Weights of a small image captioner.
Model: encoder activation relu, encoder patch size [8, 8], encoder width 384.
Rows from block 12 of the image encoder, named by matrix and row number. Rows with one number belong to one neuron. Each number is 128 + 32 x the weight over its row's rms, rounded and kept within 0 to 255. All counts start at 0. Numbers have three digits each. After the name is the row's rms in percent of the matrix's.
# fc1: MLP up (encoder.blocks.12.mlp.fc1.weight, 1536x384), inputs 96-191
# fc2: MLP down (encoder.blocks.12.mlp.fc2.weight, 384x1536, transposed), outputs 96-191
fc1.678 226:128128121128128139128079112101128128128168186128068128129128128126180060128128128133127118109128129128125128128128130128128129128177129128128131131129128128119127128053089132128126198125127131128124141077166124131129125128128127127128128111171128018017128129130110137116106129135128104127
fc1.682 057:129129142127131129128128119096128128128128133127128129154128129129129129129108125086126124128138128127130128129137127128128128128130139128128131137128128128126127135126121126126134151131134108150128191236129125128130128128126128127128080163237128124126128112130123128158241129129128131128
fc1.688 034:128128000128128128128124129127128128128130127128128128128128128128128128128128128128128128125128128128128128127128128128128128128128121128128130128128128128128128128000130128128116130128128129128130144193128104128128094128128128128128128133122128091130128124129128125077129127128128128128
fc1.689 008:129130129127128128128128092098128128126135128128128129127128128128105125128128127189113114131127128130128128128099128128132128128129149128128125133127128128135127129121092134121128134122126129128144138172128126130128128128130128128128128134255128129124128129128128127097132153124128126125
fc1.690 062:128128127128128128127128126124128128128130128128125128128128128128114128128128129127128128128128128128128128128127128128128128128130129128128129128128128128128128128031128128128126130128128129128133133133129125128129127128128128128128128129131128227127128128152128129117127128128128142128
fc1.694 033:132128147133128102114120127081128128128143145128130101134126128128077135130126121132126103181128128128125128115127128128128129128154053128128087128128128128130127125048007128128148122126129129127156117028129000128126064128128128128129126154129128099126128130124128063168134093131128136128
fc1.696 130:128128156128128123128128119075128128128188129128127084160128128128108128128128131149128129132128128128127128129102128128123128128128131128128128129128128128128235128056120131129166138127128115128188199173129048128132127128128128128126128125105128162129132127129127128127128127125128128128
fc1.703 049:128128128128128128130128127096128128128129128129128128128128128128127128128128128128128128128128127128127128126128160128128128128128118128128128128128128128129128128000128129127130128136129128128129128128128128128128128128128128128126128128128128117126128128132128128128126128127128128128
fc1.707 128:128128125128128128127087125062128129128132127128127124128128128128128127128128128128128127149128128126128128128128128128128128128129128128128128128128128128129128128015131128128117128128128128128130205131129143128135130128128128128128128136127128054129128127138128225053123153128128157127
fc1.711 079:127127122128128132152128128128128128128128055129130128127127128128128119130128128127126115128128128127120129129114128128121128128129138128127131137128128128129132131079123127126128132122122129128128130134127128128128128128128128128129119150127128052132134130128125128129127125127128120128
fc1.715 286:144113186130127127147144108095128128116073145127120115215136125125142094143126106155125149129122141127121119146120149128105122128114112128093094103122137128127123130130091135127114114122141128124240158215170044133091128128102124127174093143111128067041129181104078129171134166149128160137
fc1.717 060:127129179128128117109160157100128128128161151126120119140127128128110130134121120045125109092146138131125125111093128128147131128171076128128081127128128128128099129060044133128182116175129134128159176045111032128121125128128120128142121163098128073138140128179137112139153122129128171128
fc1.718 199:127129126123128124120152133112128128128160194119123121152108128129128101128128139133124126129179129127092126123116152128126128128139122128131116129128128128160112127070037156127171120121161127128197145187112122129128152128128128128128128189127127159041127107151128127164163102127128187127
fc1.720 018:131138199106128112128123124061128128127129141128090112136130128128125140127131110023128108131128128128133128112131128128113128128130128128128100130130128128128127130104167130129128103208126129129146200155127096128203122128131128129131155166129128052213128176140124119134149136128128151128
fc1.725 029:126128122128128144125128109093128128128128128128107095129128128128112133128128125122127118141133128125128128123128128128129128128138038128128144124128128128118121133057127128128131087139125132128133159241130176128133162128128128128119127132093128060153119128138128123141137129128128130128
fc1.726 035:128128127128128131128128126128128128128128128129131128129128128128128125128128128131127122128128128108128128128121128128128127128128128128127060128128128128128128130067128126128128128125128128128128128128128128128130255128128128128128128141129128128123134128128128128127131128127128128128
fc1.732 216:080128063134128139109098097080128128128207143128065124125119128128130099128134145139122102152136129127126129103186131128144129128142149128132111146127128128129128139018106127126123154091148191132153081170177099128159099128125127128128142157101128039101126065185186099043049138095128129128
fc1.735 048:128128070128128128128130128127128128128120128128128128130128128128128129128128128127128126128128128128128128127136128128130128128129127128128127128128128128129128128000096128128132132126128126128128151000139126128128133128128128128128128131128128127101128128132128133128128110128128127128
fc1.738 212:113127102131144117129126134129130127128152124122198148136128127120124091155121121178126129126129146130128127118123129124246129122140125134128121025128128143129127123133061127128126139127149123118162003107119085081129129128116128129125133126116118237149127134133101126126130124154143125128
fc1.739 150:126133127179129105128128128118128128126254122128127070128127128128124095135132150236128141128127128128127129129123129128143128128205255128128136135129128128127128128128084128129198136139022183133145153124125136128129127128118128128131153113126127122132128170129094089122123130128128129128
fc1.741 024:127128154128128119125151081094128128128133129128126079127128128128112128128126127111128130124128128128128128128127128128128128128136074128128125128128128128127127125000042129128159130142128120128139170047130080128125096128128128128131125142144128124135128128128128121104136096128128139128
fc1.742 016:128128123128128128128128123126128127128128125128124127128126128128113127128123127204125126128128128128125128120124128128128128128128129128128128128128128128128128129128127128128128131123127128127128138219128128131128128128128129128128130138139128128128128124128129128066129128128128128121
fc1.745 155:128128139127128203128112084102128128128141191128135106129128128128164105128128130189128115209129128104115128121089128128129128128123124128128126130128128128136147116018081128127102129102128130128157185039145130129150112128128128128129127166033128192195130120137125109148017127128128159128
fc1.746 085:128127136128129059128128127114128128127134128128127129128128128126121174127131129121128095129128128128126118124129137128132127128132142128128136128125128128166129129108094129127129126005152129128154135226125130130135128128129128128128112104128128128106128128163141124128147128127128153127
fc1.747 058:128128130128128128128128127125128128128128128128128128128128128128127128128128128125128128128129128128128128127127128128128128128129129128128127128128128128128125128000128128128132128127128128128128142114129128128129128128128128128129128127117128118113128128128128131118124128128128130128
fc1.750 028:128128127128128128128128127125128128128128126128127127128127128128111131128128129145126125128130130128128128127124128128128128128129128128128127128127128128127132129128060128128128128191121128128129255181129128128128128128128141128129128132130128128125128130128130128077149129126128127128
fc1.752 177:124217068139079039127129132130128130121116124124173128167128128117127029205121100135104140118147161119090068125111128128157127128121116129124123113144118129189107128130097156128119180111136126169164172117102131022127129125119124128130079128131124121131128104130081124175136137065123137131
fc1.757 256:136199214107128093045124163059128130133119125113155146124082128123121139191094165154111139095125124118129112108142112128171127128123151129128140100135130128124151106127115121122132146000129178141135169209116147129070112128106123124109170125149130142141127093138143156090132110108128134127
fc1.759 323:134134134138144119132133071129123134128047026133117082127142125114135172115081111141242164126117102095120193125118128125120134128127040143121195041113122154158117119132197192139102084164179116119171145121171121119104218125159170128116149110117136121146127158126135125000123134117098149133
fc1.762 337:127129088133128050135124074119128128133255133128110111081122128129181122140127143118118096113138114125093106125120131128126097128167148128132134139128127128151069136131134112118157137141135137122149147139125092128184066128124131133140151076105125193031165124155103075095140071144128150130
fc1.763 064:128128116128128127128127127112128128128128120128128128128128128128128128128128128128128127126128128128128128129128128128128128128129128128128119128128128128128128128033121128128122130127128128128128176093128000128128122128128128128128128129127128131125128128128128127129129129128128127128
fc1.764 146:129128133116128170128108128116128128128143139128141155123127128128132152128129129132126118136134128075134128127165130128129128128123102128128104132128128128163128137017148129128122149122129130128140170005153159128128111128128128128127157121127128088124131127140141152106098135129128185128
fc1.766 011:128128074129128128128128128112128128128127129128131128128128128128128117128128128132128119129128129128126128127114128128128123128142148128128122128128128128123128127123127128128129179141128122128132130215133123128134130128128127128137130130127128118097132129128129129127128130124128123128
fc1.768 092:128128050128128128128125128086128128128128137128128128128127128128154128128128128075128108128128128128118128128160128128128128128136128128128128128128128128134127128000125128128132128126128129128129128055140125128128139128128128128128125135128128166122128129128127131128118128128128119128
fc1.770 308:084119100128128101083108117111128128127191129161122142146128128128130165138122134128150125115168128112114117142055151128123143128129139128151167159128128128170049130004003150127131208099090093128181105181179211127145134128128129126103125168127121120073127117153133133121171114121128103126
fc1.771 150:135123143140131133128128069128128128130165115128123011107129127128135255184146126209128125109128107135041128134174129128098128128115118131127136051071121126130134140120128135145128098132132116125123169142138130162164129128155130129129141115144125098149128096132121095110220137095121163124
fc1.773 037:128128135128128128128128128120128128128129128128128128128128128128128127128128128113128128128128128128128128117110128128128128128129137128128125129128128128129128128125129128128128128128128128128123132126129128128128128128128128128128126120127128124130128128129128128127128128128128126128
fc1.774 025:128128175127128124124130141102128128128136129128109128128128128128116114134123128119128099129133128128127128103107128128128128128182121128128089128128128128127124130071091135128141102146128128128162204000127068128128123128128127128128107148112128063129129128140130125108128128128128139128
fc1.780 087:128128133128128125128128129116128128128129128128126125128126128128149128128128128130128128143128128129128128123127128128128128128157125128128136128128128128128124128000134128128128132122128128128132125132131127128128120128128128128128128120126128128127128128125128132127151128128128153128
fc1.782 199:120130136145142116111145112104128128128111136126142143131092130129097132134130134133106122177135130133136122074117127128130127128163000128128115127130129128130107138064093131130171084101149140132222194141135140128141211128126134122112137180082118057060129129162152116083099143130128138127
fc1.783 138:128128163127128134128124141112128128128131121128126127128128128128112133128128128126128128108128128128127128112127128128128128128143149128128118128128128128128128128050061128128196150105126127128118194120144118128130091128128128128128140156108128083101128113129127112162131127129128130128
fc1.784 262:126136149143128171129134117107128128128134176129129149167132128126124181127126139119116119137142186113116156119129136128130126128122179128115050172128129128161137102102120129131172119095122155128177198169136111147124036128128128124139126114162128124126104166202129241215146111131128130126
fc1.785 084:127128137128128129127129130083128128128129134128128126128128128128138129128128128131128128128128128128123128130126128128128128128129121128128129128128128128128128128037073128128116129129128127128132179168128066128127224128128128128127128127130128204067128128128128236157129126125128129128
fc1.786 068:128128126129128124128128129126128128128139127128127127128127128128127128129128129127127118127129126129125128127130128128126128128148100128128131128128128128128126128000045130128129156124128130128131188047129110128137128128128127128128128130129128128102128128255128127130134128127128110128
fc1.790 118:128128129128128134128122127119128128128139128128126156128128128128118135128128128128128128111128128128128128123127128128128128128128184128128193128128128128132129128055000128128205108049128128128129168125149083128114073128128128128132128186127128126122128128140128164056086150128128127128
fc1.792 046:128128120128128128128128124119128128128128128128128128128128128128131128128128128128128128110128128128128128128128128128128128128131128128128125128128128128128128128000136128128127127128128129128129129121129128128128129128128128128128128122127128128127128128127128137127000129128128129128
fc1.810 066:128129137128128103107137170093128128128182143128119103129124128128132147130128134125123098091128128129107128104128129128128128128127102128129109132128128128134125124007041128128179126125128129135161150091130077128129100128125128128141142114117128126055128130139131122134171136143128125128
fc1.811 119:115129135126128096094129112107128128128144192128125114101129128128127100128127138134116114141137128130125127127150132128170148128135044128134154129128128128127126125073158126131175132164122126128175136164129173128143072128128125128133128162119127110110143127168132155169134121132128062128
fc1.813 040:128128157128128114115169144091128128128143142128118111127127128128116134134122127093128119127132128128127127119118128128128128128159093128128085128128128128128124124025024129128191119156128137128152175000119007128122125128128125128136114164119128081123130129140131117139126117127128160128
fc1.818 102:130128170128128130128113101025128129128129118128128125127128128128128128128128128121128124135128128128121128103132128128128128128128131128128111128128128128153128120001033128127128053129128150128128129199205131128126130128129128128127147126132128127030128131131128146090128128128128153128
fc1.823 235:053147147144118088130145127072128120133115193127067138164125129122031160136133131131122125140138129128137134103127125128118125128123187132130121118128116128027128133066145098175130166097143141090222119096116170117140131128085126122125094124111142127116123138108133194090191067084128106125
fc1.826 242:146144125132145060108142131015128127103170052108108082080135128133137139137079115102124049131135128147076121129076133128048128128121120132154180172133116126102129114116118134121135160196120140195128109217145122101191092126102114127133127139110131122079138159158125127133125120113125104131
fc1.827 031:128128131124128129128128128128128128128101128128154127128128129128129128128128128128128128128128128117128128128129128128128124128126144128127064128128128128128128128003128128128128129129128128128129127137130134128158137128128128127210128128128132065107139128127128148128128127128128080128
fc1.828 047:130147105126128104127127086102128128128125155128124122124127128128119136127130123177111125125128128124112128100122128128129128128132133128130125133127128128116063128127000128152129129132124128172132255201122126129150109128100128127128065136128128128156128202135129127151131253118128132131
fc1.831 063:128128255128128113125128133122128128128129136128128128125128128128122128128128129072128125138128128128125128128129128128128128128126121128128120128128128128128128128000098128128162124110130130128123093007128144128129078128128128128128128119135128072103128126143132196099133138128128108128
fc1.833 110:123128121130128127128128128124127128128135130128128135128128125128125136132127134122128069128128128128128094128129132128112128128130126127128209128128128127142130128127050128128129067092126130130156152145100129128128128128125128128127097135128108123120129076255150116128135128128128128128
fc1.834 007:128128129128128128128128125128128128128128126128128128128128128128120128128128128124124128130128126127122128127129127128128128128128130128128128128128128128119128131128128128128128129124128128128128128222128125128128128128128128129122128134150128128128128128128129128123128129121128128124
fc1.835 049:133128119128128122128128128121128128128139129128128125129128128128127128128128128124128128129129128128127128128127128128125128128128083128128132128128128128127129128049025129128128203179127131128129131126128130128126130128128127128128128129128128111129128128221128123129128132126128084128
fc1.836 086:180128071142129073097138139085128128127127144126137129123118128128123159125109140150118113160141129132104126128100123128155131128140159128131066136128127128147119113053035126132164164160119159130152154137075058128104120128128112127106119161131133143102138120188166201110224161106128105127
fc1.837 012:128128169128128128128128127128128128128129128128128128128128128128127127128128128128128128128128128128128128128128128128128128128129168128128116128128128128128128128078085128128130128128128128128128129136128180128128118128128128128128128129125128129128128128128128127126128128128128128128
fc1.841 355:145149082109129145162109112085128129125159161128079130109072141125116116146100169142122064143127128097125138126150215128122137128079154131142103145092167129130150089113125122124132075000123156123124135123135198159124126130132124111141158255128119147138108104136147142051128141145128104080
fc1.843 271:126130130110128128128122128099128128127182160128127179165109128128070115129132114114079131162185130065128129104115132128125124128126195128140089145120129128208104079089112127128189147099122125130155152130095108128163125128128126127122144139142125056119127142158107088151112255126128139101
fc1.845 036:126128135128128128128128126109128128128134129128129128133128128128129128128128142137125129125129128128128128127121128128129128128117107128128126128128128128142123128000089128128129126124128128128145144192126046128143008128128128128128127129125128126014129128135130131138152132127128130128
fc1.847 148:136128104128128115127124128067128128128207152128121125132128128128120108128117128112128124126136128136125127098099138128129128128160168128128071147128128128175131128079100127127141102122123113128197157143131085128105122128128128126128137154134128136057130120135164137233178109122128143128
fc1.848 037:128128129128128125127128134126128128128204129128126115127128128128128129128128128130128124133128128128127128128117128128128128128128140128128132129128128128127127127036094128128131129086127129128137147236128112128127131128128128128128128134038128153116128128157129137128133123129128122128
fc1.853 112:114127027130128195127127131042128128127035174128121124157119129128126080143159153120128118132129128064138122126120101128136128128117184128128169132128125128129125127000042154128128128000122085127094162165123132128120127128124126128130122150137123133109127165172179137210139125127128123126
fc1.854 010:135128143128128127127125108116128128128170143128128130124128128128114128128128128166127122141128128129128128126110128128128128128131060128129084131128128128129123127000090128128153123094128122128138159076149001128148125128128128128128128129112128141105128128162128126122130159123128169128
fc1.861 118:129128127128128127111128131051128128128129188128127123128128128128155127128128128143128122172128128128126128128125128128128128128161108128128128128128128128128126128067128128128166089128128129128140149162135031128130130128128128128127128179133128129063128128131128109115149087104128151128
fc2.678 076:131128001128127205125106128128128128128118131128128126127130129208128129127132115125127125119125127127135125131131120129136126120130052127122136129130125129127133137064124128232117127127154129128134120117127110127095090129129128126137134137000128126124116130125125149140013122129139127128
fc2.682 061:097131000119128129128122092128119117131128068127129137130128127128128128130069020151127129130135129138144121142126128125162129127119114128129115128128147136128123125129140127133129100148158129130129128123098139129126100128123128125128168123139123133135121135128011125160112132128134121129
fc2.688 009:127128120142127132128128124129128128128128129128128128125128128127127129128130129134128128132128128128121127131130129128131128128123255129129125128128128128129128131127109128125128127128125130128127079138128154128135133128128128138128149119120128130128130126128128134182161128128127129128
fc2.689 006:129130127128129131130127133127129132127130127126127126128127130129132127131137133127127129128127132128123125127127129130134129130128126124127129129126131126131130128129128126123131166107111128131127130127127128125128130125134127139125133091129131130127126126125126123118126125130123132129
fc2.690 017:127128152126130128128131128128128127128131120135128128130126128128125128127126128113128129128128128127159129127127128128127120128146071128123243128128128128128128128131128128128128128128127130129128249000128130128121126130128126128129128101139126153130129128128129125126129128128128128128
fc2.694 028:127128141255128130118116124128128138127170158132122143132128128134124126129115156027122128142128130120128129115076114127123132139160103127130128126126111128159127168122103135128128124129129187126091204103134000128125166124128128124137204159146127099122147105126129106108192125132114122114
fc2.696 054:155128122129128128128127128127128128129130111154129128142255127127127127127077122129128127128128128129136126087129126128128154128129240129139102128128129128133128128129128128143127122129129142128130135255128000128069121128128128120248127036129128128130125121128151120127124132127128125128
fc2.703 008:128128123128128128128128127129127125129125127128128128128128128127128128128132129133128129125129127128127128128128128128128128127129127128143127128128128128128128130125129128128128000129128127127130123129128128128128128128128128130177125128128128128139128129128128128128129128128128128128
fc2.707 032:128128064255128061128128128128128133128128128136128129128117128128128128129128126000128128130128128128128132128124133128124128128126255128128127128127128128128128126123128128128125124128129255128120255128128120128129158127128128128128129059128128054127128128128128128127137130128128128127
fc2.711 062:122128128130129123128128129131129129130127123114128134129134129139128127126125128133128122128128131128127124128120128121146129128128118128127128127127127129129125127101128130128129113112191128128147112128128128120128127128128128127130128129129128131125128124128132128127124127129130128128
fc2.715 267:120139146139135012125165117122138159138114093143133111098094125133110119135138095116161128128108173119115129123146132186094159124113011156255179105113134131132098154113124140093133010143175159113100148113134128112165118120139119160126114128132158091108119123148172117096134134090144141145
fc2.717 081:091141211074139189133198130126128118127138093153133124150105128096127115144120127192129126091160153159183131158129103122069110142133079125086191128116122128135146087133104151161143127125075195161163140090124077144054100175137135079136171193101121202128110117143157119148128120135124097138
fc2.718 156:143141129157131000128148157124128139125145125133128130146103128128183123154120119136129127126133125128126177134071128112000123147111096129121142128041129128131129114133147083129129129124140188128149129065129132130128131136127129128171127153124128000144128102125127039076130144176136127125
fc2.720 013:127128181046129127141130143123141124129134116127148127099127128118170127146167166155130129128119156110098114122169127127129123128119077129133126128118128125111155113094130129038128115128144123129121251179127105139181129128126129177128083146130127135088134110128122117086125131128129186120
fc2.725 017:127128198018128129130137142127131128128127133106135121116128128127161127144144131167131128107125139126121097126166113116128126128085124128133077128127129126112134121085133128089126095128142119130127204255127057128192130129113132167128055154168126134112122128131130128109090139128140139109
fc2.726 014:129129127128133130128126128128128131128129130128128128128129128128128128128119128131128129162129129128128127125128128136134132128128128128128128128128130127132128129128128128128129114128130128128128128130128130128128128128128128128127128130127128128129127130128124127130079128126123128128
fc2.732 155:137129058168169195127180124129128138127163130117128125128139129129171126142121108181127095123119130157132173134100130130103074132082128129092120130107145124127133092167063125148161185129133153129127000112127061128080159128158129103111157108046122068127140129132127130192120140153185164135
fc2.735 022:116128125000127130128128128128128130128128153129128128116126128128127128129128137127128128133145127127115129132129127128125130128127116128128127128128128128128128128165126130124128130125131059127128131134128124128137119128129128129127128111127128126128128128128128139131131127118123128131
fc2.738 260:112136129125116154128140129123135131172127135124129125122139127123135113151124117128131058134126125141132125124164125132064120138119059134140128084118133116123127124033113132089149000134123127171130129140125126126150125129128139143124131132179125119148034169129131121135101131119134130133
fc2.739 160:128158128128128126128128129127129180126128126128128128128128128126128128128115125163128127128124128128127128129128127126124128128109129128128128125128128128130122127128069126129128102129209129133245128187131000125128127128128128127129130130129128129177127123128117128126090128129164127128
fc2.741 033:127131197165133117132144139116128128123161054154129123173112128107134121159121126177128130120129144152129124121110136110092125149126000114108251128128134128128138109140127131141129143134118191134157109000128092152050140150134137102136189198060126145097143081136141121118142136129127137128
fc2.742 011:134130128128128131132123134127130133127130128125128123127128131128136127136103129128128130128127135128122125128128128128121132131128124122128131128124138124138129128128128126125133144111140128185128131128136128130128129124130128135124132114128131131127123127123119119121172124132127131128
fc2.745 101:125127052073125145128143133128128129129119129127129125147130128142152126129121103133128115143128129126144130141128061127103169128108097128160089126132133128122127120124133114138169115132121041131168083132129254128132000131127131146124160140000127150193047135133134106126143134128189059128
fc2.746 043:133132125127129153128128127124129129127097138122128116127129128127136124172127115128136127130127127128123128194127128118130128130104083128129150126128124128128119133000118124128127116131129142132117046135129130126131130128127129127129164129118129128128071155127125129255064131129121130128
fc2.747 016:096129127128129130128127128128128129128127128125128128129128128128128128128128130126128129128128128128117125133127128127129128128128127128128126128128129127129128126127127127131128104128130118129128126131128130128129128128128128125128148129172128130128128128128127130130108127129129127128
fc2.750 021:128132127128128130129127130126128129128128128127128124128131128126130128130096127128128127129128143128126117128128128129083130129128127126128129128126114127132128128128128127126129000172139128207128129128131128128128119127127128132126132124128129129128120128127126125127000127129130129129
fc2.752 165:133129124000110140126128127127136126176132132134126127123133128121128112129109115144125077132128128124124129126131125130121129137117131131146124126125125119128111140073122137109132128134128134155133126135136130098132114131127130215127128126117127125143000171129115126123128140129122140128
fc2.757 324:105171114108096125138163173124127128165129127155127127148103127125212122195089129126128123146147129101093103137122129119036128216117117151128129127106125117130129127125132142122198107117135249144166121126134127168129053133131196137188156166128101101226120135136119081091177130122128117128
fc2.759 360:122117134130122154152122155122117123133000110106137116125142125144115123126123163115154123116134137047098107123124124112125134129163011155126124112113133138124125133123129089094123030130129027120149131225085129138179113127123125203126113146147135142128072163125177141048047005135135096114
fc2.762 322:108142101243136100145070150118129200114138082103140136130115129111131121136122083108130102162096148130163133134120115118120127119129140118120118125100107137133142121059130111180114099101202136124122083181110089133092090078117141083156145126140125120126119118082147162121113084142182119119
fc2.763 010:128128126125127135129128126129128130128124125128128129117128128128146128129128129134128128126126128128113128127127128127128128128135020128128124128128128128132127129128079128128128125128131129128123129255128000128129131128128128132127126195127127134129125129128126130130125127128134134128
fc2.764 095:088128124177125136128122125128128156128124154128128128116128128131123128127129183123128126129133129127133131127111129127150125128151160128135104128130128128128125128161128126150131148128137014126127051215128181125086105146135128042133127112132128109128146129129128130131127128125120124140
fc2.766 010:122124131127131129128124127128128135130128228127127132115054129121131128154191144119124132128128128122124128136128128131000133133128066128129120128127124127132130127128129131128130125114246127129124128122210136134128130128127127123127111139136126125128128128129116127137133129122123128128
fc2.768 015:128127130110128127124128128129127128128127255128128129130126128128127128127169135092128129128131126128127130130060144127125128129145123128128116128128126128128128128145146128131132129125114000128103127093128123129133135128128128118129127128131129129101134129128128131129129127127128126130
fc2.770 229:140130106218070098129044128126127166121131120164128129132108129154092118099103065129128127132115133129137133134094084053139146112145130123131129126128130159147125129112124130160119114127255131116141000133134107127126105111124129086109137146104151049142097125086117127114127116127126127111
fc2.771 106:125188126131128128129126129124132129198138114128130095132132128122133131141000103128130107143125150126130119152125128126103127163126135128128131126124089108132127127128126129129127125132111129176128127126075109069126080126111133132128132145128129129126123126127109126129000126132138124123
fc2.773 008:129129126130128122129127128128128129128129129128128128128122128129126128128125026127128133137128128128119128120126128128130129128129150128129142127128215128129128128129128128124128000128146127128127129129129140128132133127128128137127255002129128129127122128128131127128128128126127128128
fc2.774 041:072166195069128164129159132123129127124129101134130119155103127082124105148106130158128127098138159160143127152129125128044119150132071125119249128125126128135141115128101135140133127123072141149143128090106072168088092146149143108128198177118124153129114125131168127148120125128110100133
fc2.780 014:123128130073128129128119129128128127128128078127128128141128128125125128126129130133128128024125128126204126128129129128131105128156135128138130128129128128128128123128134133128129141128128039130129124124128134128133100127128128129089127111126128135128140128125130099121125121126127124128
fc2.782 148:121135131178139130148135132114107146107182074059159109133153119191101134078073051092129141171122118158234156128085103185163119104144102127110092138142143135072123099167171122159143161129156131127168082201114145107063102088149107109114063142090133152138146133126160089090138105122151106149
fc2.783 102:125138184237139118155130176124129129127132062115129136130128126125131134129123093150128120127126129147156128131117117195137138130089103148128096121119131125129127099126124151173136128130135118137133000185110125128102120127128128058110100241088123127133097137121126123171100121128153124131
fc2.784 205:125150078092105143126186083128127124118128149168129174087093128090124125131130141172128130108106123127114212128143127102141129126078012131136137123130149130125131148091138100128108096108190073088125127180130027127146100122129129123205170146135136127125101127126131136108117169125129116119
fc2.785 033:129130118169126123128130111127128128128152131128128129129128128129128127129124123255128125133128128129048127132108125125129131129101252128130111128128129128147127128133131126131129129128190128127129000160129113127131137128130130133129124124127130124125151125126125128132126132129116131129
fc2.786 047:127128120129109126124099127127129114130177111144125128136124128136127129126126133124114128126195128114130117119138131120135123122113147129134095132136130125128126124130131149097130142131087255145161147169129014128128132128133127134126050112128128126148131151125109133050119133128066127129
fc2.790 024:126126107116127201128127124128128129127092159125128128106128129130126128127131132106128127128128127125099127127190106128133129125130019127131126128129130130124128163064120112117125123128139134119120137254128000128165136128128128141129140129127128133128104126130128146137092127128128134127
fc2.792 006:128129138099127127128123128129128128128128003128128128128129128123128128128128127134128128128127128128140128129145129128128125128128065128128155132128128127128128128111128131128128129128127130128131113096126169128126116128128127127126107132071127150128124128127128125132128126128129128132
fc2.810 036:158128142237126094128125125121128128127178151137128131191128128137160127116088129199117136137123127132127136121132087125160127119083205128111124128128129127126129107112120128186128138129147181116180129193133255128117099123142128112137155098027127108149129136119082126134168146134135126127
fc2.811 084:151121124167105190128255110129128116127096182164128128108134128116126128128120153109129108149139129125069130127112060132102121124131179133114133128119147138122130100123102124146127160130150101085128114149131255128136105124134128207173151128164133110138107140146127131144130208135142121117
fc2.813 039:106136212088129176133148139124128127126140070143130123151118128101128120146120127178128128108131145157158126132123117121086122145134028124103238128127128128129139100135109139149137128128099184143160131044126058147055121155133136096129179187106123187123124106139152119131126127128125109128
fc2.818 032:129131134134128137128128128130128128128127127125128128121128128127128128136128116128128127102128128127130127129129125128126129129125255129128255127128127128128128143123017122127128121128104252128114121144127102128149153128126127171128143130120128130127114128129128134172000128128122137122
fc2.823 202:158115100130134095121139124122105126126092151131140110133133135190114127088130159145133145137138116116000148161155130141168139134125129108201161070143133135118123235125157124072115106152180152121133121137218147106180113149120118138130138136165128135139098121138098124094151126107127120127
fc2.826 251:102139122155142110125129127127124157117142139135152129134116134151122123126148131124157126116123126131131133124095141115211122126131126103123137078129127139133127124142137122144127071109213109128082116135136127118127128118119129077127218161135128125109150112122130136126122131126121126142
fc2.827 006:128128131128138128128128128128128129128128128127128128129128128122128128128129131128126139128128128128025128128128128128128128128128128128128128128128146128131128125128128128128131128128128128130128127127128171130121129128128126130127128128178128129128128128128124128128129128128128128129
fc2.828 024:130129116129125169127130128127129128131130132133131125127133129132129126128085070132130122128127119139135123127121128120138127127126123127126128127126113135127127116128127118148129138127131107168121119130121128085115126127124132117129133125120124131125128128127122125140110128133134132128
fc2.831 045:092128127061126130128123129129128128127128123128128128099128128127128128127128129142128130128125127130138133128132149128142123124130152126127116128128128129127133122127127129128128139124133000128127170255127000128119082128128128063128127067232126135128138128128130130128123127123129126129
fc2.833 042:126128137000127180127129128125129128120124167129126127127125129109129119137125120123139124128101128123132130133126123093118129131129127128130142124127127127129110127059128119129130129116124127136116107122128136118127127128128135125128147132132128127156125151129125128134109129131136127128
fc2.834 006:133131128128129131135120139128130137128130128118128118128128131124142128149130128128128129129127143128109125128128128128130134131128124117128129128117132119153129128128128124122148129125129128199128131128125128132128128124128128150116131128128134132128125127118105100112138118135128130128
fc2.835 020:127127205092144125128129128126125127128125198128128128125117128143132127128128132111128128115142127128143198128121125131125117128144000128096128128126129128128123111128131125131129144129107127126127255144130124128123131128128128141127073130125128126133127135129129129128128127129128126156
fc2.836 092:172126084225129114129132099130128112133132144162111129110112119128119149108118127120098150151142120125060124120101151135141133128140087132160090127137127125126113155149128157106126146149099101102127045116149163119148185162141112111145096159049144079147076165123093097174135112101062146172
fc2.837 008:128128117146128128128128128128128128128128162129128128128128128127128128128128128103128128128128128127128128123121133128134128128143000128128146128128128128128128129128125128131128128128148077128120128000128195128128128128128129109128226131136128127128128128128128128135128128128128127128
fc2.841 306:125080114060113143124091178151127122143134071132114162127128126129145140120129127105103097149125122055130128135126133126126118127160131139114100216131109114131122115111121194118127131111057125152126179137107087127130091133135130158120118121132066071166129174099124127073120098114127130113
fc2.843 195:132128130153128111125012177150131125141138113068130130133189122154126118117128129236128177128125129167115118127132136166137104139124150164120067130111131097133095120130115124127105123151130129120135133185100116056126133171132049134117123153125126141087130097131134134121123073126073138123
fc2.845 011:163128196105121133128127126128128128129130116132128128131131128128132128127127123203128128118120129128019146151138107128131129128095205128121131128128119128129128125084107139129128078127126255123130147123128109128127119129128128139124130108171128128131120126128125128128154102128132131128
fc2.847 083:172128000121120142127170117126128127105138154135128130143097125143138127132129106181125121152128124126119138168133123128071120121109152127110080131138140131126116151125140131132127163127127220115136067148142049111144081127139128146129121077125129067155100136128111135133128158131129125125
fc2.848 033:128134058217153158127138128121128126127130064149125127171106128126116128154124180129129127128138128130140124077100137131126129121098087128118129129129141138128126129158129141106130140152101249128124000128128050128117204113128129170125157116089128099096129126126133139102111147128124148128
fc2.853 075:118125087133117072129121127128129121133144126116127095136174129125100139102106125150129133188129121192111122107112159121181132114111255112111082126156154141128126107135125121125112217130152129125116073132126195130090137126141131107130119051125126122106155117130127121144181135107034135154
fc2.854 011:119128083129089149128125141130128089127128035141129133163141128125079130107118122152124128134125128132147103089139141128150154118163065128151166127128125128128128147134143135130122117133154150126147042061126190126131080136128122138138152217186123183133128128128137107132127128123135100127
fc2.861 022:128129123137128051134126128128128128128126034124128127134130128123130128128128128184128128143124129133128128130133140128128127128111217127128089128128139127128128121129129128130127129129132129128132119130126136129126131128128128102127126131123126111129128128127128128129152128128128128132